From a checkpoint of a small image captioner.
Model: 4.73M parameters, 64-pixel images, encoder arch efficientnet, encoder widths [40, 80, 160], decoder width 128, decoder layers 12, decoder norm layernorm, decoder activation gelu.
Data: 50862 training examples, 35.2 epochs.
Rows from block 3 of the text decoder, named by matrix and row number. Rows with one number belong to one neuron. Each number is 128 + 32 x the weight over the matrix's rms, rounded and kept within 0 to 255. All counts start at 0. Numbers have three digits each.
# fc1: MLP up (decoder.blocks.3.mlp.fc1.weight, 512x128), inputs 64-127
# fc2: MLP down (decoder.blocks.3.mlp.fc2.weight, 128x512, transposed), outputs 64-127
fc1.179:108122109145135154147109108133177119153100153118131168159103140138111125161161136102200143116092115103123132116148097169135109130117132155115117198085158133133089109145153155132142121158079117
fc1.180:140141141116151122156110116162151141151157117113177092127133145120168110113156091139112141129097140106086129116131145184154133073122144153174116130121141127156173134132102116115119101153101105
fc1.181:181191162123116091145098058104134136126069189190099104140109165146074113133165100128149123055113146131157116156131095121171135122138082088095143090138115145161087102158098077109136109108167064
fc1.182:139156156151114108159163120135146168128092163128131108172217117136146109114104066136158154136139125098117105107121203121152143162163140103067097136084077118135125115143067130136148125149122115
fc1.183:123068177174110195137107158140138035198078116162136089130142160093161102100146194168133162135121154113066135138169158080107100107089059167103114128132092119076113172163122166173089095138155141
fc1.184:077144156118108132167103082079126181132164065111160018123121180086085160097128114160099228118022089129187117105178119103117070082112145117147110107134156115173089128042227158122131193145148164
fc1.185:104131176078117102126140084126116114188108110100143093125109121171097101133135068139149174072134093123086110118165073118144123189156133131061076128170140166162122103149131133073109144179144117
fc1.186:104109145217129083131187158107153144164127090123144092168140147171124164164110158131112106069143087080124122134125127117071093139172138135104083070100130085060125042153144175143115131138105106
fc1.187:166112113196147077170146177140144099135129082137181114111110185099110105164099131146146120180101153114091110124141156112098104135103101186178133183108117161078124116057131101122062138156140124
fc1.188:113097113148107138156054157124105123126123137101097134150146100117176103112158114125128199119159063106077121138136104125177123114127141148090059123139111110133102092166084145165155148183113143
fc1.189:185104129134117136234142141194124131158110132193156162184100104059098102074140153170070122142062136078052121122138107111127126080069188127113100160117178161130102094066171149125132133155095100
fc1.190:130103124132153143122142162103068132090120127168108115111139130109103117110137148119137151030172119167110161150101151064128124150114147098119187188091092175145153118141119126128156128215185153
fc1.191:131099087170105099111192129168085108158116128142067098087075199141144142138147095106170077103115109165131110183220107057239112148154127117135126219134110114109081121135119147099143098161120127
fc1.192:154142142134146142140171131083135132122157131112117129114110089122163078126102112077163158129094172157137125168109151162103116118124088167148154152099135134133098183062163093105080088161114191
fc1.193:077190135126158047181139181082142151151065133151108097176190133149172095088138153140083145138119144116101144074114088147159108084135120137162068138149115157122122180174047155127101148182162110
fc1.194:147168127166131132160100116137111156177078125110110135165126072107196158132110117119125152162132113072176099111150105108155109111109144138162149128117147109151129166106080111162119112157120097
fc1.195:088157112172134151180106109084104064150101102171069090120147140194073145097055133129151129130138086094154125164144121122151126101161121127156119141154095163091155122168137150125174104143106063
fc1.196:103136194112157148154168171183167056123156067108203110151133158118114098110126127129113120171141140188146133098084136159160132061092094126147099167076149133119115057138124150155113122170147077
fc1.197:169166171192102172164171186161115152147113090127053050125095134105082121184149140152147066147065095143088099176174088050143113085165170187120082106105171060039104135109084133092102130038162153
fc1.198:165091185179138130095103094094155133116125101109156151073110131148102199133218110129190128154083146037104126120098119178128112134084073124095152132136160110089104142187125172145175068099143130
fc1.199:124153146158138092115133152104112186140121118113096166122142173126151127134116125154097141122078087094116154149136141170143090147118083107160097117140183095135152109140130149086134158176054091
fc1.200:156159175120069139120107148092085202145129125101153125073144122161081106140136123124096146154149139141143162119170045145140102091127168157105120182140077125108131123164151083101080201114133118
fc1.201:081121127151162092168059151079098058148153121105173123068085126074143152053132075131087193099118067108140147119160090155081154132119119209158185165190133121127121151158128048110200188177159091
fc1.202:148111152115124151152084099159125105132093074109117170102121150145081139163098072151101169093119197093156119109140205181137139117138083202147091150134120087120107128167070184103094146155112157
fc1.203:113134076169143212207200108177075113086089120134167131126133134146153141070141060125170129209108105135102168090115141139068134037090063163122101103069202156150106089184185163150140145085091133
fc1.204:114158138135180109129090107133196116140161123107168126079144077136148107099162119089130087089142141172102181176129112106087132107088148196154132221105125070108163086182118168151145171176152107
fc1.205:115153063163090153163197137077154099143116051120118124132199111122067157155127040144135157222179190084134128121222195147150104117077148104128156137103171126074158101118118097102144059120156102
fc1.206:076139121136087114161144160161179133131095088153147132092136152118099125117153145128115136060078135103132168093098095189097152124119109111133150152143128098107169116127093141132161106164162172
fc1.207:113167186183091092125111136083066200114125046079082166078116117147063132145134115149129113114113088149127108140133149195148100147144158116147128187132078108104127093105124141106150127213100137
fc1.208:138117149126111118183115101136122150129123111138127107129125132097117132168118114139100138103117114127088124140120119125104119122171148138144096179109127113121152146118121105122152162157157138
fc1.209:193209183152123125139144108135069127134139087128139157088151118169139145126124122135121192127143181130110144071122089161132119172146134212083127114136084133108138154169119095129153127106104090
fc1.210:164159159137099116175178164113105129213106159170152138151078109118198138116158166131112165130120117170092147148169216069080160118080065185180110148091076124118137122097100140113140109124138070
fc1.211:142124190197151080187085128097093133122134113086105141109145105138147092123110200186153122163191173105197139096165105159133068195103112171067117071149125111103090096116097175132127155128115101
fc1.212:141184137168114112185127128096106171058127127147158120144129166151130122142112164078118161146106144145220074193229124196137138119131191224129112137167125093146120119120099153062150057138029088
fc1.213:120092164167111152155121155118134127191129100125119142154100114162098203089155180074141070099158056188093100097169139114132100135161145176117121089119119170096175133135103110163150200133148113
fc1.214:100101128159138061172145109111198134131153139160105116111123136148115125149147116149102109094095111165117097139100135161123116099112156082157136071096148145137167174077127123153142138171080036
fc1.215:133130132155116096103189103121121138195117124204179106069116097174118117137171133071114150125116131111088088092162201117070078066151105121116133140079123138102128148115089135098156117168154133
fc1.216:197142145145196124118151087110142110119141103077084137101100109199133131126158088132154168141124188145130127124176134095129092113081135146104124108100069170102139142106153118146101158170161133
fc1.217:050125102178180213188115117108132168201164099121065094113091132056170158177120092062180121132255112127141151094124177140083080160107143177138105156105138095150187180107086122133125076157147148
fc1.218:114121138139161162102169120131153164083093074149199143087153138108128137165106090089128094120121101119089128129155189175101136121180111181093137154118118188155089095121141139111134119134166121
fc1.219:081111107148171102122173087072112125146144097135167146109090109166094151109102180118142162105085173145118114143189097119088090080186071131161086129169148093112164104159094094168146124140109140
fc1.220:107133163150104147099121161116179159152081066109122140129143165197119095102163067135107121153122135144074223131091127170133109139170139076129126139114135127080157143083152072097141143170173123
fc1.221:170125187185165085184119153115139098109144157136112089161121094166120104077143136165186140102168139171108148113160080087142192163048099109181087128149127097062082123113134125062164115099146119
fc1.222:115158107153174084154085157071145127122131185160112096123123113143090127117099166112151136098120132048115172114112080155186106143118131170119108151139162164103120089134087165084149088153131173
fc1.223:148185093097169063145137175154168108119119206132136069110075111165149114149169101180118176108086155104150128130144111163140225055122074148140104095104116142064121118136110067143134126158139156
fc1.224:150159163144145117092161119164165107162096095117184099080080085132118174186181093056064110194132108142105128117109137094084092082149113060188153178111186130127079120092144172129127153156127136
fc1.225:129172166128146099132131120121151151079122128128105111142151109120118136100114133120141157105087110121138134131121175182093127183102138122098132144080121180078095104141080122144198098153128127
fc1.226:081167193159162125165158124071170131122129112157151131070096125137117154109141082162125151052099130125137064087155118144090142155096129140137140155071100107101080131128118105102169109115191128
fc1.227:108172157145175086148086122131187140164111107152187180131155100134070106128076196148120181132028175164133102179106106204167139125045239139063102073126061143165168109198101181081135128166097154
fc1.228:090144180151106092138141136094150148137125182135142119119119096112086125143085129136107134094118162118182117094131116122132166074128134099124101201112164095113087102155070131150137100118156077
fc1.229:104140208133124077186101146128184088176100165078129130156140171133071108135104076154108121059121097114147101109150098104170115140121158113113191190167150179036121090084128110105161137146175108
fc1.230:082095185082152222127132151149151099175093105126140132173201127083131117100103104135167171060086159108125150114120157145141087109116101173107133086114054123124105147140159121121242101111100133
fc1.231:110148126161133180097201116182166120106158082127116093037154030159124144131155110069148156162123087111117089140148162143172064136130092192146092146133177106081145133118125191138082090179116094
fc1.232:110151112116130138159146170158092104114102115091114105079135066187080123194092083111172081187114113125115142110141166163119130138106105148142165167107117167116124117050130157141146067119105204
fc1.233:178080198139129129195147174114120109115175144137121103155094158116111144109197122147203189102104162169204131149069162107157114102106113156105112134119104131146083114165113072128142193168163076
fc1.234:133146196164149130165154083117149141131175120097116143133145128174144128138146137145124107146118128121144141112157122100173118133089200159121110132094162189055163107143110089107104137218118161
fc1.235:140202109097130096104155130134159137127146109150148150141181134146052122043052110075101153178111111053103148046168079131177141067124079157239146134130118071128165093152123131144092107173134125
fc1.236:132064224137085140125148177127181136190159116083161104110130149069129105113153072100169134081111122184103116144151169100118138154124032124147075098120099134209161107174188156082083110161084152
fc1.237:090121155171164089102184159116139095130155188105165107121130141144122147116146120084144075146123133152098133177110145145151108124079103126084141122096104096156136128186068166135132159168096173
fc1.238:125137166103074133176152104114056054075138137116138151123051141183107148151192043129125158174135102114152146107101142109120129176049074105101115120119092114137118095150165096172159139140175131
fc1.239:151086171131129140157143168120106110158102113147149132101131167116106141116119136113161111089132131139100118123121159110145119154113138144130147125138122153157128145159108184105148120152126148
fc1.240:179148153142122072156092175116051146131074090132099153098132087168086149079110139161162090144171158151130143144123138102226067166130122178130149181105149153116141089135135092083054133085134108
fc1.241:158096163095105079163101161122184129131129105112215112139092110180136115145146155113097158111097182095069167137044176095171152129152055123117111092090148157140114119149124101194098136148131087
fc1.242:095110135209101130106164065130118106157142077124130134099121161134134127155108104128096143165160130098152068136127104120068159124115136171138138190161124153096096115160110107091112175153185148
fc1.243:151131219171152102133144167102102126110097207102105093116151100114129148097119077148132192156113180141103111159097145088072142157095209168155106079145116096090086125108122133141179122162170146
fc1.244:024163127122123133175090110103125124148144080099180015131077170108087154127122149126168187125080139132190110120159124088108082135123130232095142091118140132140103128046197159137183141164151118
fc1.245:172129123130152120156078194161128044215136075139168142143170083176087133118128124103189136136100144100100102099147125185153123079109141072112158138186071179112125159125105147171122090175100135
fc1.246:090098128086146099157086170135130091138084139187079123111153113124078187137114105144122194156140138124143118168188144137096108092121144163156118137113095117104150100105137203092153130188174171
fc1.247:139120132144134119098118130174134072158161088126178119150135137086115129112140117119130150119115148120097157134116210133154100090147145165121124148119088119107110113118124113100146178175136117
fc1.248:093117189100160185118204153117086131080076089065116125103154151148052131097094133099115154103167148130107186142175172123101152142115143088123108077196152127157105077082083131124156187181085135
fc1.249:136099183129119102183208166182165125115070099169088156139121146135083137118179108072152116155126124142155153137078096132151149061172120161069155085115100122101201171130089203107065108129128082
fc1.250:116165152182073113143110109110120111087169125123161127141140128133139145145139084084137063185144082101115154142155170055094143149090077139072112110103222042073118129030077153109095073161135115
fc1.251:168118149167077115152147143134108115143077109169048090090118142132105147107132079141098140115118093096101115126105137108097084103172117120096083174157158096122133096096126119107140188151113136
fc1.252:125144135142080122177128121101082132116134181136096116115135127116121165151153100118151202095187112145152151083172130163112132061172169149087070085156130084128109101118113151146149201111154078
fc1.253:130148143115097090177114085128177042103092115132205112144154168122150131105142103144089125092096085197110167142119142129167156191082094108149138092133182177165130125105083109131184130164114161
fc1.254:103170140129164098173176189137087135179091058100120114122097066142159102150147088207151105172094093110171104138132112095108137112061135168093113143103141116128154102095137127095071122107068146
fc1.255:177133124130144122151077124146175099083169088097124207124094121154072119092162088103167181143073125079145082129103135118183076105117174129119135089125071093137140187164108101106181116149150066
fc1.256:161151126137152086199129114136136103137092107096130128137109164187129150105154114101144185113114130148186141122135175058132112121112080134125146175143132108131157112114134116171144099137094098
fc1.257:099133195205069038145150125151126195119069131198105189160140121138064144110122088145141129139118164104146105114134151116104136108112097171089133037101095134130078167132094148108163126145164136
fc1.258:124127208150134113122114121123110111116095157119124087114150119148085137171110125108124144180149120121150190140141051162154134065148084147117115152105107149122168114122096097144164177093161120
fc1.259:088181125136148104153159164145120087145145160166132164151159085121114126080104114094083125118076079142084144061155148138056133114112156149184145161057169100150123110084106115133244059195123119
fc1.260:106232193163062063131149161076120119181106145164136137124140138122128126112164168103102118148116164168172141129140140129081162048209144186164131117138074155119157131101120114146128106155185066
fc1.261:135133131119128096142126106096142154184125117105135104146111120145107098174105137154115186112096119131170098079190145183088145082107121082163126155107152101092136108084064088128137149186144094
fc1.262:114184089092153145163108146160158169152136169127164181089168085123108132135155158168182115103090145113117105112087109129147131102148095154080152083118138178137080124122149169078149091175135082
fc1.263:133137206152127059138080128071109103134139160134149161182138101131132115112096095104070132163089091152141114158157176186074084111140139148109138104125149098158154088182172191073100075152176091
fc1.264:100140085144163071172078164127137152130109080143074128118167134156130156128112112176167127129140135106131162157095115142147168132126083084207111092092157136132119096150135124197114157209038144
fc1.265:136130157120097091194174215166113073131168094146076123122152092095130157122116071132161115158093132184113193117142184098114094167134067174136130135118083137150102120040165083123120149119155044
fc1.266:106153180151117094191149118148107164109089158146103165098151093149118153141140067117114135105157126216140098091143119134160145107133118178116087123129195166096079117128116125146171117144137076
fc1.267:119158104129118088144131165101215100118161167095093127136156107127141127119130135158100162096088162183141121113077144101154116157110184155152155099122189173124183100129130163127131160145100126
fc1.268:132115104120144057152089137149091137121119102106092128145119132135118128118163156154145137096126141083091159142133142155142113118145094144116112110151144135097098103142072166145117104146092132
fc1.269:120089141083152118190193119173153143166139166114155151116164090110063104171190162047074121103102142125150096147133151118118066103145078168151168094111105154140181105104123146103091049132116102
fc1.270:063150167163136067151091124116164141126091105094180126131137120172130156199141088082116104142122137106066101145154063146185133118123156105104110104112181150088113099109129152167138131117143127
fc1.271:100152140130129080159127109141128116084115068164152122129130113131121118140121126148169164095145150132126147164082158142083149071102113092139138141146123138148137128114142136123144136125136126
fc1.272:134157139142113151133129156118206135154114066112174128093111123084065122080132127107126124169145172132119101147090114087151132131167169178126096141112174138101137150111166127084141114132166136
fc1.273:156124109161153087118155135121090121111089159130144068122157150140134156107150099143140161133113093147067149137102149107111130163102103157137105131113167088128130116118152104147155125147110134
fc1.274:143134145134112106134151078083181110132091123168154123150147110098107106120151094115076192080146185124088130124103174122141128118104200128106090116156108108100142157112071163124153107106129170
fc1.275:111148180097158112163123069130129086125143171122175115073158110131097087121117140128081187113099096133118095137140142159111107136097113163134146177131118122140118153100124103103184107153163060
fc2.179:111134199069127160129128096117103180179149178141154083094136141068087146125122112174162090108139147171086157129106082082168139148095161143083135132168149177111160052176093159105094128160150070
fc2.180:163127131117108089110126071109116141113116145125081210132156116127067084104112093151144143141111146150164121131072103175101119139171164104128145146135106147124132110142120123099085162101120157
fc2.181:087130170121110147090120082125121153136137185109083121144152140102109168074164140131124104122142151101086158103090080121116104145125121141128148080091151164119118160100114106132111096088119143
fc2.182:148128129139118152078158114126120181163182153187164115123130104128132119101137191082129090138154089086116119124128159142100155184148093144116154143114137062133126115178157173124126147157156077
fc2.183:142095171150195106169117130083138088102174142111081179120066151093133129090136135165183106159076109134192170145162117200115127186042109097094167164146081101105189148146171122102080109169142092
fc2.184:123128093086091188073138046132118154123138000122135060114082222086150197131123158207071221148062119110128107037150132133125151123120135079112151036142165147130079133000255141130165189129103167
fc2.185:135180153064179165183098128104132162041150174097093107128139178112163159143095165220152109095091130170097107160136164102120145134115166134091153102092182134167096135045169053086121107149136152
fc2.186:151140082072124100099145197114124162180094159154109142128165164177194136152075076118132072093115140155110162140122159154108131168119089139199106165122158126137124169114131143167108088124143085
fc2.187:163099141127107160106116099134120114126097087118185132155112149181120112190136170150092127121116156133080160114115115107108152194089176115208160154133093117141123162085159060137076155141107122
fc2.188:101109142174126145109101080072098161135204076109110109186178157141206110124134132125114152156138154099141124071159105102078140082097211092082166069093137154187112181128168107143081143123139135
fc2.189:110144128114112141089154137149124084157171140163134129114160141194071169092142129135132109148123128145160146213113089078193110169176104101120131161077146154137133139180076086114139053188151086
fc2.190:168100073125131169139130103148106126133086122157124147144158135034070159129117106069125100103180180098144116113151095129171138173110195171112154154105146105152161153201119173121133129154118149
fc2.191:160157102146118106098057124154075144141093150167128196079154143133131125180133120148170093165097116069119133138173113196192187200143121144080141133142069114130087135106165105075123119162113118
fc2.192:085148118121111153174109140085092116101137186142138062205101150192150086096122179077148099112076122149174168132127135155154166151105138115173123139108130138118129165167109083154152126098105105
fc2.193:118117160141152149064106098073084136125142203158151120179110225102099127136139142125166086097139148130139115198126131150143133121137140068167122168113081154180155055176117150111121131158141099
fc2.194:116162134096153171081117122096141150085122172128087077189065103132123195197128146155082114162098112114095120135142095104112126178126143132093171087141138130145129107123106113149128078108151117
fc2.195:104090099164175191135135059089164103179179103109136174147130143077160142146149097111113064160083158141134083064126080166138171079179099101176181156115161122095122089122221109128165151107142097
fc2.196:120132122128160061129155134125155106105115048139125183159133209134153151171152086155168137089103154143153122122119141151149095119167186076111061095078176106082141110108093168137119159129142100
fc2.197:100227120103103165182150127128099140112146172114103192104139124128097135051132113203031110132078049214115135098102135114173135128162219118170141112089083058129125149149086142092143133143127140
fc2.198:125125157120176149109135143161118129080124146108117169160159125155170085127095084194137189087083149058168108117195142118116112171114095081164149128138196063136177121151153130156121140130123148
fc2.199:133062108108092100129050147107120181148127231082144127135146106158166137080082127110133176103141108124084127148139120108096121135101114124151126168157092124071103097074140133160111227098110126
fc2.200:124072159081140156159106124146106089120181186102077121145082097184180151105086138119081112124165121110124131140133075102122118126116163163118148156102225105084115160136146142139171163123155144
fc2.201:159149156144128148127133151144098148105146121118181123117116076122107090096172162160096160063105108118108172085144071071109143127090161121121136206157084119146109087159102098111153123060126127
fc2.202:121149205158051160089172106036123073023162086176120099097106122121191089130057182089081163040195146105131095094095133131173189082105110185088159068116191095140089182109119140076103119106150153
fc2.203:139123119079088151062131107137140075108157123121193145108068151122151234143155163152130136115140108209131150066101129168096102064179178094090132076087182144181186132218128149118134191138127111
fc2.204:076132112175110139125114148100131123093121211110101151089120106151131186140086125144124115214054184128155149129160110149115141144128148164126107156122149150099112092108190170173143101103147142
fc2.205:115128111101057075108111039128147139112107155146186123071167159121142147171134167146125138132168059115091061111148136132139146116108159089203126159132117116180154120212142059142200118121090083
fc2.206:134135060117047148121123125169140168125077166167120136155160120159143108090093144134163113137110118058103139086068140131119167163140128123074121057122108143110114154097158130126075149150151140
fc2.207:092130124091162169103079152109128173137144020148109166080102144088151151084024130100118129123145113108110162130146157143162151109093105087152108119115133125106121126114132114091129110043140149
fc2.208:180158089085145135080134125139187138160118142096153118101175116154144071121140146108156093146123166087140163126109142136109141133159108073099102109140128150155124126120097136085122111086110116
fc2.209:165116089108117115168144152140132143161087107154151132093112109199111080133126042102143091194117145122110133154161131154148134153070146167093149150134104085168105160119116097119114151129096107
fc2.210:170052152183176177154145152120143086137135185144160109134085119067176157097157124135099149079209133117077116135108134171088139147118121160148160073082165136151108151138119142123123113116166098
fc2.211:155098121169168156152113052139154084170145052178096092149121124121200145134093116120113138097108163077179144121075150115098151150191155112098138122130116092108134145156113062181102119115075109
fc2.212:099123153150103068152127139117106128127138156137119174150179088092089044159166148097121064143128124098140124128155082090134117077112177058116113209117144116161105130080116135125126116099163136
fc2.213:145120132118094128141136141180100085159128135147134156124131141070106172060130167165112147151121127114143083139183103116103140098102145163141145159106109158139143112141086143088132168088048159
fc2.214:155114115108090109118174099101130164141116167110128167106141107165165153100138129103106090136126163129093095116194099181088096171108156100065131143120126144187190151141128143150054159125088162
fc2.215:116136088091105187054138127159111160112118097152093140100145114091116118200076179092082100168052078053195148094097101139111105128111171110160160116142136108142114140146085084139170093064139140
fc2.216:058082144162075126132129091123131132193208151117047130169096126073155078160114110152116079114154098174146178133091118125105137154179046083138148104135131117094145166112116173108154111077084123
fc2.217:138135135213165136120146086110148135118130148157159078109116041098171158151124107138086144153104120081085080143139146099134102096113154116150175125129142089173211144184112074137130107158086115
fc2.218:173123073137096183114158075163144135126170179133129126126106097091117154076170107110154083121047153139119087180132113153117093178100092131171162126143092091141091128152153045162095130123097118
fc2.219:137181121115109126182191123129086100086096154089091145119133099118156056077120091182122077160160059113149112121093172090164162099184131106169131136180156142123132163156148120124110084125139141
fc2.220:137048129127101131087088100159145155221204077220158098132125161109116160126171150095076099106136129121146126108083172107123159070137099175128193112186145132085108201149114079133070123090165128
fc2.221:096145146054102164123213074222152135089147076086125113109087184069135146112116083115178154135183092138082144081141176132153144119199191138071108160119187123154154097149104077082072115167118145
fc2.222:149107090135088146137167101169120150109146053153133129069078098109126091117192166106113110172079126143119133112072128178130139153120203146131089089145110130091132134125125133108079150095128141
fc2.223:157095132080172109154187126082188104155137141126151170120139127157097142056071174097112154112139191142139141148142151147126127078102193111081131181117150145129144131080096131164110147076127096
fc2.224:112160182082131170126070114140192109144082161153063106154135111097164171147152103136103119097157125116109150066109137113148100186090112150083208109174132073112114135138156130111116166143088149
fc2.225:114065145101144135101166147142132068142133115120141154134128087105146108157172122158080115162125109082093136170182130109142172156115131106085111088153171145088105135139140103123121123139151148
fc2.226:137141193143112105146127095212166129106134103171102106115148132128133121152124183155146123161070113102129151143152112163143161144100161114130107103159141128136104228101063123168089139112111096
fc2.227:068152089102082118139089134089130119113057084120188114172184149174186126120114138118141140099153144135100081171111129125123110124122110135138076107099151115079136183119150122045119161122124115
fc2.228:156108090151173115129101105169165098152117126089155134114115098089179164095102139161119155180123061065115120086087111147118128113224092133099100098155216117118173136150163104137077213106110092
fc2.229:127186071068122187197136182128072113081131244135126091141175127099113077120127094080146187048056134157133156127106088127137115096164116074075130137081104118085130177149167103146141182094151141
fc2.230:160115112142146156120113058135143151166064110134075130109153161108170093145087181151160149102081181062146128109113114157115094117092145126057094089150132110151171115181204074105081127162161122
fc2.231:031149158150098123104113053109092132112193146184103075098083102162150115126112139136186126125127124147097140151174112098169096150084158052087114104128216145109153109094143125144173156133173202
fc2.232:134153156109122135091091128121129124152088137117141090108134111166116159096095139106172127107122127089177106141111146126109106159127111116140116183142135141166172109120134098103077097102135138
fc2.233:170095149149096128120116123163112085164161175139111176081145192154114107144157069183151113118110114136141105156091106096143141047074059125075090198186092139098174145162136168113110129123096101
fc2.234:143131096161117039118107086154158143093146125069139123163150063118085149132181149054161178121125103161102200139153136091135148128100139115089161131129100048089141120197097174141147097115144127
fc2.235:129197151122206124149140136184095097116110065090115142162120128152126121167143158135166086176170153138092088138120218179167131114091081085121149015144086068148124123097115150139122176123136087
fc2.236:171114041146073067129122144059143157168073172117150136064107165175129101082154149097121138163108123143125134160121129159099138153088116174143116136127117112156143136138162130139073139127115103
fc2.237:118159114116172139157133124158135112125110164128128057150189125060186106159098102116124110157074100190069150119153142199116150119137168101132091192088147133105144128106069129143149144162137145
fc2.238:091117126080173097076077188163059121125167155095110119085139182112155177146166117074129130101113110148066083104065085163120136152116120103119123106129121137112094180111117120146127140101116117
fc2.239:115141090162165087115126089143068121117133102111163131130157150161151134102140120154138116106117151107153140125133136149116137136149120080119088125148070138100130137135140124133097147109130132
fc2.240:176128163149079152217088127157141127142143064123111145102113127114140098101134140152124104142056146154126151160144153119126076147125181151139178139137138126138051106080188086119130128127129142
fc2.241:153148130127141132166105055182171127172162034125176166203135146102186087124101151154100155092181131160152094105137134073101140158112095147157098170171078161134095156150155115117092141097105126
fc2.242:131126193100132109106144163105185133121156122171126139149153103162121076206135146142120129103100163123098136080095168124115117157123107078132146046155135104106127136137113110161090180134147146
fc2.243:102114171100126118125078117127074178179082196088087089145144139163154108134154163152205115176158086073118100158075080128079180130079157118123142091134099115096139128128179129138065088153147154
fc2.244:111116076117075151071107051149127121136141042138109115135114215120162155106119131171084199147089091130171118086149106140095146143102099081122134085155153164121134129028187130108112134118136178
fc2.245:157087116128150149144200142140138081157099181111150161109129129062187103173082133085170125081043112115176093149150186123121113132084109089137178194142152127076105124132107140100142135153155123
fc2.246:126087097140161124090125175171153142111124161133113084184116106135152162131076130145161078152169119040155140120110159130091100111171170100142152070193163092100139123148152100107128143163130158
fc2.247:090112137083118142124118138108152141116141142141042107120135085129152091103129111142173126134138174144079167129146156078126188148148165118178123098072162129133083154138086130105110106124124097
fc2.248:164187127149127143154132088173093161158208153190125127146083136111149118153046106159080154142080104089166093132138164148131130124086155067151125095118166114094104093070166138132106105199138154
fc2.249:133079167074118166120139170131131116116094136135156111198131142116153088157131092149097156139104131135104145107203113147195106147184121163061171057120162111111102140129102107141062124085110158
fc2.250:151128161105028112083167135120147125050175117153119105131157202134128072143143109124122144184160092159087112102183105139126134161113171094120135121070144105158120128192123082147125149136111080
fc2.251:196144118125120118106110069091146167144118096146123170089187095086100152067162118140131144143187163150154145110137126114194169145132113099120083103135074113135150119147150083106145110104184127
fc2.252:138150142149078141138070183124152084117177136117155069140118141126123143169108127114138123121169155131137117057116109109105171125134156137118175120127155092154137132094173120190078132164140100
fc2.253:141148137135105083099059163165072152081094158157095061124113165156212125116109204153107111153129142118106121133122062178133118203170085099152127070152168154121054136150104159089153140127076073
fc2.254:143116109104106124105159111165151134105141163130130164132088137150104116119129103085159119087148092088128101103105082084139136106130137081105137103077188119158060133166183148141129116123097137
fc2.255:132122211112190149146077072131115127072133134095049172142066183120113245155130075126097159087169194103098147118196111153115129114209119137086126109106144128161159101162167136090172060112133104
fc2.256:155092047137112151102125119119165075117120087112118084128155146160170104118108116177104136114117089104162114099075141141146149111134136091129094135139179167167106154149142153124060133137109153
fc2.257:121097174103143140147149097117180160097094158122138113121118162074130134107170181181132125120085138143128130118143150090067141117110113112131128103092083139169135133146128062099156191145162149
fc2.258:160139114132074222079163105180113165132125157148139108168135188092137084131131133060187132096102161083100139117123149079112123116083111066094147156124110064090125141138093148168139142132102106
fc2.259:140198150067038089097161142142126110117142121160149070172160119098132147160144149143181125146125075115089108122143140115083112167105118147083053171139157142114109156117130150094053200073134120
fc2.260:140106157142162208125079189120091148080150090125134141142121107112155093129127103127128109106164163052083165113108099106089107110047141142148133110110100100161125143124137154103066111093136162
fc2.261:128105132105116151161132184095139189137149125141177075119134096140151118173109161107132102141119101174115134138143091125112121145186108082120133161069103165082119135147103103124094108098125157
fc2.262:133120134056139222102134140115169059172151127181163125111091216206219109140090100114159114073073168131131079128114147129111104156137134058096196137123121140112152095081107115099069114128112175
fc2.263:124132061099163147146184134085059153139129084120097153116075136148119121081138087132125090122150153136133086140134124131079108168152066066093160156148119131152150129107138158144143076138161135
fc2.264:121136126113116152025127146110066120120130127095145168129088117140116101156152149047104165127155160129141139120057085159121146066194175126131112162146162168121158098127019161192127085090069129
fc2.265:067102072156119153110061227101060157126140188148137181098210061136129206165130169181189120135118115133127123133155082147117122128149107111117145083059089171099179099122133111082084140070113145
fc2.266:059118189138097065169126154122151115130153117171162186107107123173176148177124125170105115108136069155100140141119133139094145179182147139128081111147126124149150138156103083121093195139158087
fc2.267:128126098144135151097170136147076108118120154123123115074154088108126169160166107096117171094180147137116113090087121151067137115130134016145186087144143058107120155143154099112148151083105166
fc2.268:165131045089119166123109076090140097118102073102124126129132091208168169132101153139128078130111129134069126138087055095122141131139173100158122137118134085124161141111148091120158213195075133
fc2.269:163127108086134116085086133217117127164102118115145118175134122117160168126143206145161096140146136115152125109114157099114129096160143176152105066146138134093079138076168131141067126117155075
fc2.270:155144113112137104155152101165099143145127100104114140100134094096132138109066095064111093134096159176076111120065138086142181158108106201134131156099094113144169134123124193154118104096099124
fc2.271:166116085117142138060142101142135164168113119113102160172126135160157124136084165101121135144144111075107101121140132117145123132174130076174141081122186124109129142106147121121086120128111152
fc2.272:156133112104172150104083104137132101096147115141103126131125130182083083165134177136132140132124167140156089087124126095135109149149138099140123123143130151168133080096151119120100173107139166
fc2.273:128126151139133103122135157132072100078128163134130236146161142105142116157089140110097107085131098160084169104108106108118156184191084074079063168107136088194107106130124091163118109076132156
fc2.274:168101136130105140118138107131161157154201092153058174115184030151120174091154167119148188147168173053146039117144137121151147148103123092177078102165125103153085127115129087055071136140081202
fc2.275:089155178094084055074112084153142116119114190129086097133142123155119164163120140173123112128166147114076152120105111137121171138088131065067100187187135134102076163139106116092158175095086136